config = dict(
    model='multi-label audio tagger',
    dataset='synthesized solo parts of chorales (CocoChorales)',
    train_examples=39062,
    gain_aug_db=10,
    time_shift_ms=100,
    n_mels=64,
    hop_length=160,
    input='log_mel',
    spec_augment=False,
    win_length=400,
    arch='transformer',
    norm='layernorm',
    norm_position='pre',
    hidden_act='gelu',
    head_dim=32,
    fused_qkv=False,
    bias='all',
    qk_norm=False,
    parallel_block=False,
    moe='top_k',
    num_experts=32,
    moe_every=1,
    expert_mlp_ratio=0.25,
    experts_per_token=1,
    shared_expert=False,
    subsampling=2,
    layers=12,
    width=320,
    positions='relative_bias',
    pooling='mean',
    num_labels=51,
    residual_init='none',
    optimizer='muon',
    muon_scale='original',
    learning_rate=0.021,
    momentum=0.95,
    nesterov=True,
    orthogonalizer='newton_schulz_5',
    adamw_lr_other_params=0.0012,
    max_grad_norm=1.0,
    adaptive_grad_clip=0.02,
    max_steps=5400,
    batch_size=64,
    epochs=8.8,
    lr_schedule='cosine',
    final_lr_fraction=0.1,
    warmup_steps=540,
    weight_decay=0.0,
    adamw_weight_decay_other_params=0,
)
Rows from block 6, named by matrix and row number. Rows with one number belong to one attention dimension. Each number is 50 + 10 x the weight over its row's rms, rounded and kept within 0 to 99. All counts start at 0. After the name is the row's rms in percent of the matrix's.
# v: attention value (model.blocks.6.attn.v.weight, 320x320), inputs 107-213
# proj: attention output (model.blocks.6.attn.proj.weight, 320x320, transposed), outputs 107-213
v.183 109:51 60 52 54 35 39 55 32 45 54 49 56 74 59 47 53 42 66 42 33 62 49 54 30 52 52 32 68 37 53 46 47 46 39 57 59 50 47 54 47 35 43 59 57 49 60 62 53 49 58 67 54 46 50 21 58 39 68 49 55 52 31 43 45 49 37 61 54 62 51 51 53 36 46 46 46 62 46 39 50 38 43 58 50 41 61 47 51 51 73 56 49 54 55 49 71 54 33 42 61 36 45 52 48 45 52 62
v.184 102:41 61 46 53 42 39 42 56 61 38 46 58 47 55 63 59 47 38 65 60 65 41 32 53 40 55 55 57 67 58 57 63 37 50 65 44 58 44 41 44 45 58 54 33 56 40 39 48 26 59 44 47 47 51 58 44 47 59 56 43 64 57 54 45 63 52 59 39 48 40 58 48 68 64 51 54 41 63 39 61 45 43 50 45 26 26 48 45 66 68 59 51 54 43 59 56 57 66 63 46 51 47 34 51 46 53 55
v.185 099:70 46 57 48 67 52 43 56 63 44 28 44 44 37 28 34 61 44 55 59 56 52 41 58 66 51 48 63 58 49 49 61 49 23 47 72 45 48 66 43 40 69 40 61 73 42 56 34 33 33 43 35 47 51 45 59 38 62 43 52 55 49 42 43 51 41 43 66 50 26 46 49 59 61 53 55 50 39 40 52 49 70 50 54 59 68 47 52 51 45 49 53 54 48 56 56 33 50 45 55 74 47 59 58 50 40 56
v.186 098:48 62 55 58 57 49 34 56 54 50 44 49 48 57 50 25 66 44 69 74 40 64 37 64 51 39 65 54 52 59 44 42 47 64 29 60 35 52 48 53 52 64 61 73 44 36 49 55 53 34 43 55 47 53 60 40 54 70 30 53 51 68 60 44 54 43 45 50 62 45 54 25 50 42 61 50 57 46 51 53 87 35 39 36 58 35 55 44 49 55 49 52 55 62 42 55 41 52 39 41 63 35 42 72 53 40 55
v.187 110:52 51 35 52 58 48 47 50 43 43 42 60 49 36 52 57 48 34 46 28 45 62 62 51 32 46 32 62 68 44 41 66 57 63 59 48 47 47 48 51 36 52 39 65 46 67 53 54 43 52 51 52 60 70 42 58 70 50 65 34 55 54 45 42 43 69 37 60 52 59 56 40 48 47 44 58 50 56 48 55 48 54 70 45 51 33 34 43 51 43 53 58 68 60 53 54 36 56 46 58 38 54 47 43 59 54 32
v.188 105:62 47 50 56 51 38 54 51 53 27 30 56 57 60 37 17 47 47 44 47 55 47 50 32 60 67 49 38 41 48 50 58 38 46 54 58 59 50 42 53 47 51 58 62 55 47 56 66 47 53 43 59 42 37 47 58 52 44 69 42 29 56 37 55 44 42 56 30 67 49 45 50 61 57 59 55 51 45 33 53 47 38 49 34 56 46 61 38 67 60 48 40 43 37 35 55 52 45 45 51 37 55 55 40 54 54 58
v.189 095:53 47 54 51 59 57 45 60 64 47 33 56 61 52 47 45 45 40 28 44 52 62 57 32 55 47 49 50 62 37 53 33 50 63 58 41 40 59 36 37 47 49 52 58 48 38 67 52 61 55 46 77 45 39 50 51 45 67 48 54 27 38 40 52 56 56 44 72 51 46 39 55 69 31 61 38 52 50 46 31 39 38 54 52 46 70 51 18 45 58 45 52 66 47 56 59 53 62 39 38 39 46 56 51 52 47 40
v.190 112:43 48 57 48 51 59 59 59 40 57 38 51 54 44 43 58 61 48 53 57 38 48 58 27 57 35 33 59 47 57 30 48 33 50 45 48 53 49 43 56 43 41 37 61 58 67 47 37 56 52 41 41 38 60 55 58 58 42 46 81 52 55 42 52 49 48 41 57 29 52 33 61 54 49 37 48 52 65 51 53 48 39 47 34 47 54 60 25 40 41 52 48 53 32 64 42 45 55 67 49 55 40 57 36 52 62 43
v.191 092:63 61 33 56 38 47 38 39 49 51 33 57 51 61 53 38 34 43 53 69 61 46 53 55 56 62 31 52 54 54 53 47 47 47 50 46 53 47 60 75 62 70 58 50 32 63 46 59 49 37 58 34 26 61 52 51 45 68 63 45 57 51 51 59 56 51 41 58 50 42 45 63 57 50 63 41 46 47 68 64 39 56 61 41 59 43 57 45 51 59 59 43 49 58 48 37 49 52 33 38 55 61 38 31 55 50 56
v.192 090:32 51 59 51 44 38 71 43 46 48 43 43 65 36 43 44 42 62 58 48 48 41 48 58 39 38 58 56 52 41 54 74 56 47 54 54 45 33 46 48 45 32 79 38 48 50 48 34 43 61 41 34 45 51 43 58 51 64 49 31 49 55 53 44 38 61 52 35 58 63 43 61 45 63 43 60 45 43 50 52 56 46 31 58 46 31 37 59 57 76 50 33 46 40 63 50 18 50 40 58 56 36 52 58 49 56 53
v.193 095:47 57 55 46 53 49 36 52 35 66 42 53 55 69 36 43 55 50 22 60 35 37 60 41 43 69 41 44 47 53 29 43 36 62 84 70 73 43 59 36 66 42 50 59 44 52 55 47 54 48 27 63 62 66 54 42 39 55 40 43 52 51 57 39 56 48 32 53 38 44 57 44 48 43 37 67 56 49 46 49 55 34 69 60 41 51 52 67 42 46 45 50 58 44 53 61 49 58 59 47 29 52 44 29 51 65 61
v.194 102:37 43 59 57 67 33 50 50 43 49 60 55 60 47 49 60 66 51 47 57 54 44 39 54 62 55 36 48 41 63 54 37 62 63 64 34 43 32 57 36 47 45 73 42 47 55 71 40 59 68 64 46 50 46 50 33 63 57 39 44 47 52 59 38 44 49 64 53 55 37 46 42 43 26 54 75 55 58 64 48 66 58 42 51 46 46 45 61 38 58 42 58 56 51 60 41 48 66 63 55 53 64 44 53 50 61 63
v.195 096:50 59 33 50 66 42 58 54 39 31 61 59 59 54 51 47 58 46 50 54 28 52 50 41 24 56 67 58 41 42 62 58 73 48 48 67 59 64 37 29 72 46 40 53 38 33 45 61 56 45 38 53 46 61 43 68 55 48 56 31 52 39 34 49 33 49 56 53 47 60 54 49 44 60 43 50 32 47 59 45 39 43 44 19 40 61 64 46 55 56 47 50 54 48 49 64 55 50 47 19 58 53 50 49 47 65 49
v.196 103:47 53 50 57 37 28 52 58 46 59 36 45 53 68 44 43 31 43 50 34 48 66 54 48 60 57 48 59 44 51 38 42 53 67 57 34 64 57 54 38 55 37 55 50 37 68 30 61 52 52 37 57 62 57 54 57 49 68 46 48 34 48 31 28 61 54 53 67 52 38 33 70 41 50 47 49 37 51 39 63 36 44 52 38 64 33 63 55 63 64 51 46 55 50 36 55 58 53 39 30 43 60 49 67 48 49 55
proj.183 107:39 29 38 53 74 36 53 64 54 42 46 39 38 60 47 48 51 50 55 64 45 42 62 63 34 39 65 42 38 61 45 51 45 63 62 43 46 33 57 63 42 52 45 60 51 47 44 58 28 45 54 28 52 55 62 51 39 35 64 52 72 51 45 54 46 54 53 44 48 39 47 52 54 41 59 52 59 60 45 52 61 54 37 53 70 49 53 51 65 34 33 59 48 61 43 65 57 59 50 46 52 56 50 51 77 52 35
proj.184 098:55 48 52 45 49 58 55 52 55 70 56 50 70 52 38 39 54 49 54 23 44 44 47 31 65 76 59 31 43 50 53 46 51 51 44 53 47 42 60 58 50 40 46 43 51 45 72 53 54 67 60 46 42 42 66 40 25 53 50 57 51 35 42 52 48 43 50 56 58 60 54 50 44 49 36 59 49 57 56 40 46 48 43 53 44 59 54 49 29 59 38 36 40 62 67 35 31 49 45 45 81 52 39 52 34 38 48
proj.185 105:61 66 44 50 38 73 66 34 48 46 55 42 51 64 63 51 28 56 43 39 57 65 57 37 47 48 57 47 52 63 64 27 54 55 54 46 46 55 47 56 38 33 52 59 45 35 54 54 59 76 62 57 58 52 38 41 64 41 36 54 50 55 60 49 49 51 49 47 62 51 45 48 42 38 26 62 69 64 60 53 37 35 51 27 46 58 36 48 55 53 39 43 41 57 53 45 55 52 35 52 45 53 45 24 50 51 36
proj.186 101:66 50 38 44 45 64 60 47 36 52 73 45 41 43 57 64 52 50 27 39 61 50 59 55 50 62 30 51 57 32 67 49 74 44 56 42 60 55 48 53 30 59 40 45 50 41 57 55 44 42 53 60 54 41 45 71 61 43 64 37 61 55 52 65 40 52 63 48 42 48 42 56 48 41 37 52 33 50 35 61 35 62 49 47 39 57 48 55 66 44 38 45 40 37 48 54 53 50 56 44 64 70 66 48 37 46 42
proj.187 106:55 64 61 32 44 37 57 42 46 58 46 48 67 56 55 43 53 35 55 59 55 50 43 47 48 46 78 49 60 52 41 48 42 62 49 52 53 57 59 42 58 45 57 13 46 43 46 62 44 52 50 49 35 52 67 37 37 41 46 45 49 41 58 42 37 29 49 28 41 44 53 53 60 60 61 39 57 75 52 47 59 64 40 35 25 66 48 54 48 56 55 49 21 38 52 54 47 28 51 46 41 53 60 53 50 54 61
proj.188 097:56 57 66 46 54 68 43 49 45 58 38 53 37 47 51 50 54 52 57 29 45 68 50 49 40 46 47 56 57 40 68 60 61 43 46 36 36 56 49 36 42 59 38 48 78 31 47 53 52 53 55 34 55 68 55 61 43 55 42 67 42 48 59 57 47 53 43 45 43 52 63 61 43 48 47 61 52 46 58 38 55 53 42 59 47 64 50 59 64 47 37 48 67 78 70 46 51 53 33 42 62 41 52 52 42 35 44
proj.189 098:52 56 36 54 66 53 45 48 48 54 60 40 50 57 53 58 40 63 56 55 47 52 48 67 44 49 52 44 46 52 61 62 56 36 54 66 57 52 72 42 55 63 48 42 36 46 48 44 45 52 42 32 58 45 52 62 36 49 59 51 61 62 55 40 52 36 44 54 54 60 66 50 56 43 44 41 78 56 54 66 33 58 45 41 62 45 56 65 58 62 55 47 50 37 54 52 55 50 40 54 54 41 67 40 45 49 55
proj.190 106:52 45 54 37 37 49 59 39 55 54 63 42 41 64 61 53 52 47 54 44 63 56 41 43 46 60 72 66 48 33 48 43 55 61 54 56 40 39 58 43 73 39 46 43 38 48 53 57 59 54 50 68 76 35 64 32 45 56 61 32 69 48 48 47 55 55 56 52 75 64 63 42 71 43 45 38 50 45 43 44 38 57 63 51 57 47 44 43 52 41 54 50 43 43 30 39 45 28 36 61 57 42 44 67 46 48 66
proj.191 094:56 60 57 36 71 66 50 44 44 58 52 56 45 31 36 52 61 40 52 41 44 40 50 64 34 52 45 45 46 47 59 48 48 51 43 59 54 67 40 35 47 33 56 47 49 57 49 57 43 60 37 63 62 32 39 39 37 32 44 46 42 39 50 49 39 62 63 59 44 34 65 41 52 45 52 57 61 61 39 40 49 40 43 48 49 53 31 53 52 61 28 72 49 36 51 52 56 51 49 42 55 41 63 46 61 38 51
proj.192 090:60 50 35 37 41 72 38 34 47 34 53 36 36 51 45 52 47 43 63 38 49 31 46 61 64 57 61 38 50 49 48 45 47 35 59 62 57 66 54 53 54 40 43 54 54 58 52 57 45 56 49 62 45 34 60 49 56 48 33 37 51 58 48 60 66 52 45 54 42 33 48 46 54 37 50 38 61 73 47 57 46 62 57 43 49 52 51 39 38 48 50 57 50 55 54 57 49 44 56 52 45 62 62 36 67 56 57
proj.193 093:46 57 52 48 60 55 52 50 58 46 58 32 41 68 60 60 48 46 75 40 59 57 42 67 34 46 43 51 58 40 58 51 53 49 39 43 24 63 38 58 46 43 57 43 40 47 58 39 41 56 57 46 47 32 53 46 46 48 58 59 57 46 77 64 47 51 45 58 55 33 61 42 45 57 55 57 54 42 54 41 41 43 50 45 70 49 32 47 51 62 33 34 51 41 49 44 54 55 45 46 55 29 30 69 47 30 42
proj.194 104:48 47 51 36 58 76 52 50 51 55 38 38 38 55 35 36 51 44 53 37 59 45 59 43 40 60 62 53 74 41 46 51 54 49 41 47 56 68 51 58 56 51 46 50 53 49 47 48 31 49 34 61 57 38 61 42 52 55 42 66 70 53 37 67 58 58 41 49 54 57 49 61 53 46 62 42 49 56 64 59 49 52 50 47 57 43 50 35 42 43 45 54 65 55 38 66 54 26 43 43 41 56 62 43 50 43 46
proj.195 093:41 37 62 50 45 55 44 45 43 59 47 47 39 60 44 45 43 37 48 44 51 49 49 44 59 50 63 49 50 64 74 48 43 50 65 38 50 33 49 63 35 58 55 55 54 58 39 37 54 50 76 57 46 32 57 40 47 48 56 71 32 47 62 48 58 38 47 38 40 51 52 46 48 50 42 49 65 44 35 67 53 32 44 70 50 39 44 67 48 56 43 54 59 52 39 52 48 61 67 67 40 50 48 46 52 48 45
proj.196 106:48 39 47 54 62 58 46 38 52 70 45 39 54 48 65 40 55 58 47 45 51 38 53 82 50 50 55 45 57 37 43 68 47 30 48 68 47 31 52 48 54 51 45 69 50 61 52 45 42 49 47 53 35 35 36 52 52 57 58 47 55 44 60 64 33 48 46 52 68 40 66 34 37 59 47 49 57 43 61 40 56 45 58 52 53 43 49 41 52 40 61 54 44 49 42 43 51 48 57 70 36 42 45 53 43 64 67