From a checkpoint of a small multi-label audio tagger: 39062 training examples, 8.8 epochs.
Rows from block 8, named by matrix and row number. Rows with one number belong to one attention dimension. Each number is 50 + 10 x the weight over its row's rms, rounded and kept within 0 to 99. All counts start at 0. After the name is the row's rms in percent of the matrix's.
# v: attention value (model.blocks.8.attn.v.weight, 320x320), inputs 0-79
# proj: attention output (model.blocks.8.attn.proj.weight, 320x320, transposed), outputs 0-79
v.25 105:60 65 60 46 42 37 40 68 48 50 36 58 55 29 56 44 45 50 33 62 48 46 42 53 46 54 41 42 31 38 49 51 56 33 60 32 67 49 49 55 52 49 30 75 53 55 65 40 47 40 42 29 35 54 57 51 60 50 55 40 46 57 43 44 56 27 55 46 40 51 45 43 37 46 48 54 39 64 54 59
v.26 095:59 53 54 44 48 64 48 33 47 60 47 58 41 39 44 65 37 38 55 36 44 47 61 45 52 48 33 59 36 47 51 41 46 40 65 39 57 54 46 57 62 51 38 21 46 44 60 31 61 45 50 64 48 43 73 47 67 58 62 39 58 59 44 39 66 46 49 27 40 61 69 35 64 47 78 41 55 59 51 42
v.27 100:34 60 54 38 57 28 62 34 32 51 58 46 58 51 55 57 44 51 58 50 47 42 51 66 61 46 75 40 53 47 59 61 42 59 50 38 47 53 58 47 54 39 58 57 51 43 54 60 53 50 73 32 45 27 49 55 54 51 35 43 46 41 51 68 59 38 42 56 41 38 42 55 40 40 77 48 43 52 54 38
v.28 099:60 51 52 44 58 61 48 55 51 46 56 52 48 57 40 46 67 56 56 50 41 21 46 46 66 37 58 53 42 49 41 46 46 46 63 53 34 42 52 47 74 50 50 51 61 59 63 53 62 29 44 37 57 43 57 59 52 54 49 46 43 51 71 44 43 50 47 53 54 29 32 46 48 51 49 56 42 44 50 61
v.29 116:55 48 43 54 59 30 55 81 51 57 50 69 53 52 48 49 28 42 59 56 61 48 49 46 48 64 53 51 57 55 44 60 54 45 45 40 61 38 45 47 60 64 47 49 46 42 57 47 38 53 45 35 57 50 61 51 57 45 40 49 48 35 51 49 39 57 45 47 51 57 62 44 55 50 63 53 45 52 53 34
v.30 104:61 40 51 50 68 57 57 70 54 40 35 58 52 65 64 53 54 44 40 17 47 49 53 63 37 58 64 44 41 50 37 53 55 55 31 56 57 39 45 53 62 41 68 70 46 51 52 40 50 63 51 58 48 51 43 47 55 56 51 61 63 57 49 71 56 69 55 73 50 56 50 55 53 45 60 34 38 40 48 46
v.31 103:37 50 63 52 67 62 48 40 50 54 61 50 40 54 40 43 52 33 42 60 57 42 63 50 65 59 34 48 57 47 38 67 46 54 66 60 26 38 61 47 45 59 42 61 47 50 53 47 33 55 57 39 54 38 58 51 77 47 42 51 48 57 48 64 38 43 51 45 45 45 44 65 46 59 63 35 46 50 56 44
v.32 098:50 48 49 47 44 41 44 49 68 48 63 39 55 53 60 57 43 64 47 49 49 46 62 35 37 37 54 37 51 44 53 61 68 46 43 59 61 53 60 56 63 61 36 50 59 59 53 50 44 54 51 42 69 45 48 45 50 42 24 40 37 41 44 43 46 74 50 42 51 42 47 46 44 43 45 56 31 55 66 66
v.33 098:65 42 46 69 62 60 46 48 43 51 53 35 54 38 31 41 38 62 80 59 56 49 56 51 48 55 34 75 49 72 56 38 36 43 38 45 48 45 57 52 42 61 40 46 49 33 50 50 64 66 66 41 54 44 46 38 26 54 53 49 42 57 40 49 45 56 43 60 37 46 49 50 49 40 45 46 49 25 53 50
v.34 099:43 55 48 56 50 49 54 49 32 52 49 66 47 47 35 57 38 50 43 23 48 38 57 54 39 55 32 40 51 61 48 67 51 37 37 49 45 30 65 45 62 66 61 52 33 49 58 57 66 50 57 45 38 55 56 46 55 50 49 60 58 44 57 51 58 53 61 59 31 48 52 57 48 47 51 59 56 35 42 47
v.35 108:44 50 50 61 46 54 54 32 53 58 60 30 43 56 48 63 50 51 46 44 52 46 59 51 42 43 49 47 48 53 36 50 48 39 45 60 56 61 56 48 34 54 73 50 65 60 65 61 63 35 61 47 55 49 57 29 39 50 51 47 70 45 66 45 49 50 68 39 60 54 44 47 39 66 38 49 76 50 37 45
v.36 100:54 56 33 51 58 53 36 43 42 45 56 48 44 57 68 45 57 33 38 56 65 38 60 49 61 56 57 39 69 56 48 44 67 37 50 38 61 51 41 52 36 54 59 45 62 44 55 57 43 49 37 45 61 41 56 40 62 49 46 53 46 38 49 43 35 58 58 42 65 40 42 44 36 58 53 33 52 69 45 38
v.37 098:66 43 61 38 50 65 38 58 65 46 47 40 42 61 50 45 56 59 46 55 48 43 46 37 55 50 64 57 54 62 39 36 40 44 33 41 53 40 41 37 47 38 22 40 58 48 53 33 65 44 50 44 38 49 53 55 50 40 62 33 46 61 39 64 61 53 35 40 47 45 55 54 49 50 39 46 34 45 55 67
v.38 110:51 61 62 49 64 43 75 37 37 53 49 51 58 47 58 44 47 44 32 40 41 47 54 55 36 66 52 37 48 39 52 54 63 43 53 53 45 31 54 49 66 37 66 50 58 60 55 58 54 40 38 51 56 42 62 47 54 34 55 38 58 46 62 45 42 57 68 52 58 38 59 51 60 55 61 52 59 65 41 47
v.39 105:47 58 37 60 58 51 49 63 55 39 60 68 55 43 43 40 64 47 56 73 59 59 43 57 51 57 59 72 45 60 42 41 46 58 49 64 51 62 48 41 51 33 40 46 58 53 47 41 48 39 50 44 56 52 29 48 40 50 47 64 32 53 68 53 45 43 53 55 32 37 67 39 41 54 31 51 56 34 45 61
v.40 092:39 35 57 64 41 55 38 51 54 54 47 68 42 56 62 60 55 47 44 49 57 43 48 53 69 32 56 47 64 31 41 53 47 78 56 54 45 51 46 54 66 61 47 50 35 34 35 61 50 50 56 51 52 44 37 61 61 53 30 28 50 50 45 39 57 74 62 32 48 59 41 57 55 63 61 54 49 49 61 53
v.41 096:79 40 37 41 64 62 68 44 46 51 44 48 36 54 33 50 54 46 43 49 46 47 69 55 44 61 61 65 62 59 46 44 53 41 53 46 35 52 74 54 44 40 43 59 37 45 37 39 61 47 47 38 40 48 51 63 71 53 49 53 58 56 71 50 60 49 61 58 53 39 55 67 47 58 43 42 41 46 43 58
v.42 104:52 58 47 48 50 54 42 48 41 60 61 21 54 44 37 51 43 54 41 52 46 59 51 46 55 65 40 73 41 56 51 52 53 65 49 61 50 71 48 43 23 63 59 43 50 59 46 52 58 59 48 57 73 36 50 43 32 61 49 56 58 56 34 51 33 62 68 30 43 54 56 48 46 56 43 48 48 53 56 47
v.43 100:49 55 56 49 32 57 51 61 48 40 56 52 47 47 41 29 58 63 57 33 46 44 40 50 53 49 64 51 52 50 62 49 51 57 44 55 49 43 49 46 35 58 47 55 86 55 39 48 51 71 65 51 55 43 44 43 32 61 55 57 48 32 28 43 67 47 37 59 53 65 51 49 56 47 34 66 64 46 60 58
v.44 107:53 34 61 43 55 55 49 53 36 53 35 67 58 67 54 61 36 50 32 44 54 54 47 63 52 48 39 60 46 48 46 54 59 52 51 30 61 39 57 43 55 56 53 50 28 50 50 58 55 41 52 50 57 46 50 55 58 43 51 42 51 69 58 28 34 58 60 45 53 48 36 50 41 54 55 49 45 63 48 40
proj.25 098:31 42 29 56 57 41 45 44 53 52 61 62 43 59 46 48 55 45 62 54 40 49 54 51 42 49 56 63 67 51 39 57 49 59 35 59 38 46 34 52 50 46 68 35 65 55 54 57 37 47 55 44 61 38 48 39 47 53 45 55 48 60 44 38 50 58 56 55 43 57 59 53 54 61 52 60 67 46 48 45
proj.26 096:36 41 56 53 56 57 56 48 64 51 49 41 56 57 44 42 39 46 46 50 50 53 53 40 66 53 47 43 50 56 37 48 39 60 33 61 44 55 62 51 39 53 48 77 55 44 60 38 62 43 46 44 47 50 55 48 70 51 48 47 64 42 60 43 41 53 56 47 69 34 42 60 45 72 28 41 39 55 62 47
proj.27 100:48 38 27 58 49 47 49 51 56 43 38 41 48 58 53 54 56 39 50 49 68 47 42 58 47 52 37 49 48 53 48 42 52 35 53 65 54 68 43 44 40 61 59 55 40 50 71 52 43 58 30 60 44 62 60 38 39 40 58 62 47 43 62 51 48 54 60 68 35 50 46 40 47 52 29 45 58 57 45 51
proj.28 097:57 52 38 40 51 51 41 42 57 67 51 60 58 40 45 55 50 57 48 76 50 56 50 45 45 63 49 55 28 33 45 55 41 41 42 51 59 43 61 48 38 43 35 55 51 49 53 69 44 61 29 62 54 48 50 37 55 76 55 42 61 52 47 50 62 58 60 39 56 44 57 58 54 55 44 53 53 49 69 40
proj.29 115:52 43 59 43 40 64 53 42 31 62 67 28 71 63 53 52 64 53 43 47 39 53 41 55 43 52 55 37 51 35 44 57 55 59 44 64 39 56 53 35 46 49 47 37 53 36 58 40 60 39 47 50 41 51 48 67 48 53 44 47 56 59 50 58 65 35 42 57 48 51 29 52 42 59 47 50 58 57 54 43
proj.30 102:52 57 53 59 49 67 48 34 41 51 50 40 52 39 36 56 44 66 68 65 53 34 63 61 56 44 57 48 33 71 58 70 45 40 62 72 50 61 71 38 44 59 39 34 49 51 48 53 38 44 53 52 41 46 63 36 48 42 40 47 41 40 61 44 42 42 33 42 48 27 50 43 60 36 61 64 45 49 43 35
proj.31 100:59 63 32 40 61 46 51 67 39 50 51 59 47 51 59 48 56 51 54 42 38 52 32 59 41 52 49 42 55 54 47 42 50 45 59 58 73 49 54 47 57 54 55 57 60 54 53 63 59 57 55 63 59 60 38 56 44 53 54 74 31 34 48 32 55 44 50 46 39 45 51 38 49 30 23 65 43 37 68 53
proj.32 094:38 68 54 37 46 66 45 57 50 49 59 49 18 39 43 53 52 58 54 46 51 51 15 59 38 44 48 53 59 27 62 53 37 61 47 49 38 56 41 54 46 51 65 50 55 63 56 42 34 58 48 55 46 49 63 50 47 59 63 44 54 40 33 53 54 44 30 64 52 50 41 46 64 59 40 53 71 55 48 40
proj.33 105:34 48 42 36 47 43 59 53 56 50 50 54 44 56 57 58 65 45 45 60 37 57 53 47 53 44 68 45 49 37 51 54 50 50 70 28 55 54 48 43 41 32 51 46 60 54 44 50 49 44 56 66 50 60 55 50 46 48 62 53 55 48 60 34 44 37 34 50 40 40 53 62 45 45 52 52 37 65 44 50
proj.34 101:54 51 40 57 39 51 73 61 68 31 55 39 47 67 60 57 53 63 55 44 38 50 45 36 52 55 66 34 63 58 47 53 58 50 62 49 66 57 55 45 60 53 46 50 54 49 46 55 44 43 45 41 31 51 24 46 49 65 36 31 48 61 42 39 57 48 55 65 64 52 34 44 43 65 37 55 55 66 47 40
proj.35 098:53 60 66 48 61 64 55 61 60 50 53 46 47 47 48 52 68 44 61 59 35 48 46 58 51 55 64 52 63 29 55 53 61 66 60 51 66 60 67 49 58 56 29 30 40 40 53 59 46 73 38 42 41 50 46 57 46 54 45 45 50 36 38 50 53 37 38 59 47 45 52 39 49 50 51 35 45 37 60 44
proj.36 097:47 52 53 58 53 37 51 51 57 59 61 34 57 43 45 47 61 36 54 38 29 39 27 51 36 56 49 52 43 56 47 62 56 44 51 46 44 42 40 55 51 45 51 55 42 55 36 20 60 46 49 63 47 53 48 60 42 56 60 51 56 33 58 55 49 61 53 57 38 52 45 56 46 34 58 55 41 36 57 51
proj.37 103:44 48 31 56 44 46 50 42 40 45 52 60 55 48 62 52 51 40 45 52 45 57 43 51 45 45 56 49 54 42 65 61 59 61 54 42 27 55 41 51 52 54 60 63 55 49 52 61 50 49 55 58 62 52 49 44 43 46 35 69 45 44 37 45 39 54 51 65 50 63 34 56 63 58 55 56 52 49 40 48
proj.38 108:53 68 44 38 40 37 30 47 60 54 53 49 50 49 45 50 60 52 61 62 64 40 48 45 61 42 39 56 51 64 50 41 42 42 39 68 49 58 53 58 46 66 40 59 58 54 61 30 47 53 40 43 54 57 45 29 49 57 42 60 49 50 36 59 54 31 38 54 53 68 48 45 42 32 42 46 48 40 47 56
proj.39 103:42 51 53 56 58 50 45 60 34 57 43 58 45 63 53 44 44 46 39 34 47 60 39 46 40 38 59 30 35 45 40 49 46 41 51 35 54 39 45 56 75 63 55 62 34 41 61 49 46 45 53 25 61 30 60 61 54 38 46 50 70 55 40 43 58 44 47 65 46 64 44 61 54 56 51 43 54 57 46 40
proj.40 091:59 43 32 54 57 30 47 36 30 60 55 30 59 44 60 61 45 53 49 60 43 55 50 61 50 53 45 47 56 61 59 41 37 41 43 47 48 50 51 46 48 43 61 55 51 72 68 38 49 59 38 52 62 31 62 54 27 55 52 67 63 51 45 53 55 48 54 56 72 49 66 57 59 37 38 51 42 59 37 50
proj.41 091:45 67 67 56 38 40 36 42 48 50 54 43 56 47 52 50 49 45 48 47 49 44 50 41 37 45 40 32 51 46 54 62 43 52 27 66 60 43 40 54 52 56 54 49 54 56 44 46 41 39 54 51 52 55 29 47 34 53 38 46 49 58 34 56 45 52 54 51 58 69 50 62 58 53 59 59 49 68 52 59
proj.42 102:36 38 56 48 54 60 63 47 46 57 76 58 40 39 55 50 60 63 56 70 54 48 63 44 46 35 60 44 66 41 58 51 49 59 60 32 59 45 55 49 67 42 45 58 48 50 37 63 54 40 36 39 26 57 55 75 53 47 77 45 48 41 52 37 57 34 33 58 43 55 50 44 43 45 48 47 56 35 50 37
proj.43 105:43 37 45 51 66 53 58 51 61 54 46 43 55 46 56 54 44 46 47 52 44 68 45 41 46 51 42 55 54 53 43 49 51 42 61 47 62 53 50 60 58 54 50 41 42 52 54 55 58 32 62 41 35 51 66 42 62 45 30 42 52 63 74 40 53 26 53 40 38 37 66 43 44 65 53 45 35 56 50 34
proj.44 114:57 64 45 48 47 53 57 46 50 59 57 26 33 47 42 51 61 62 70 46 44 35 49 58 61 60 40 26 51 57 56 49 50 43 61 75 42 59 49 55 30 46 41 50 52 39 47 51 43 53 51 55 60 54 48 39 54 70 54 57 53 46 50 59 49 60 58 46 56 50 56 61 67 58 45 53 54 45 57 65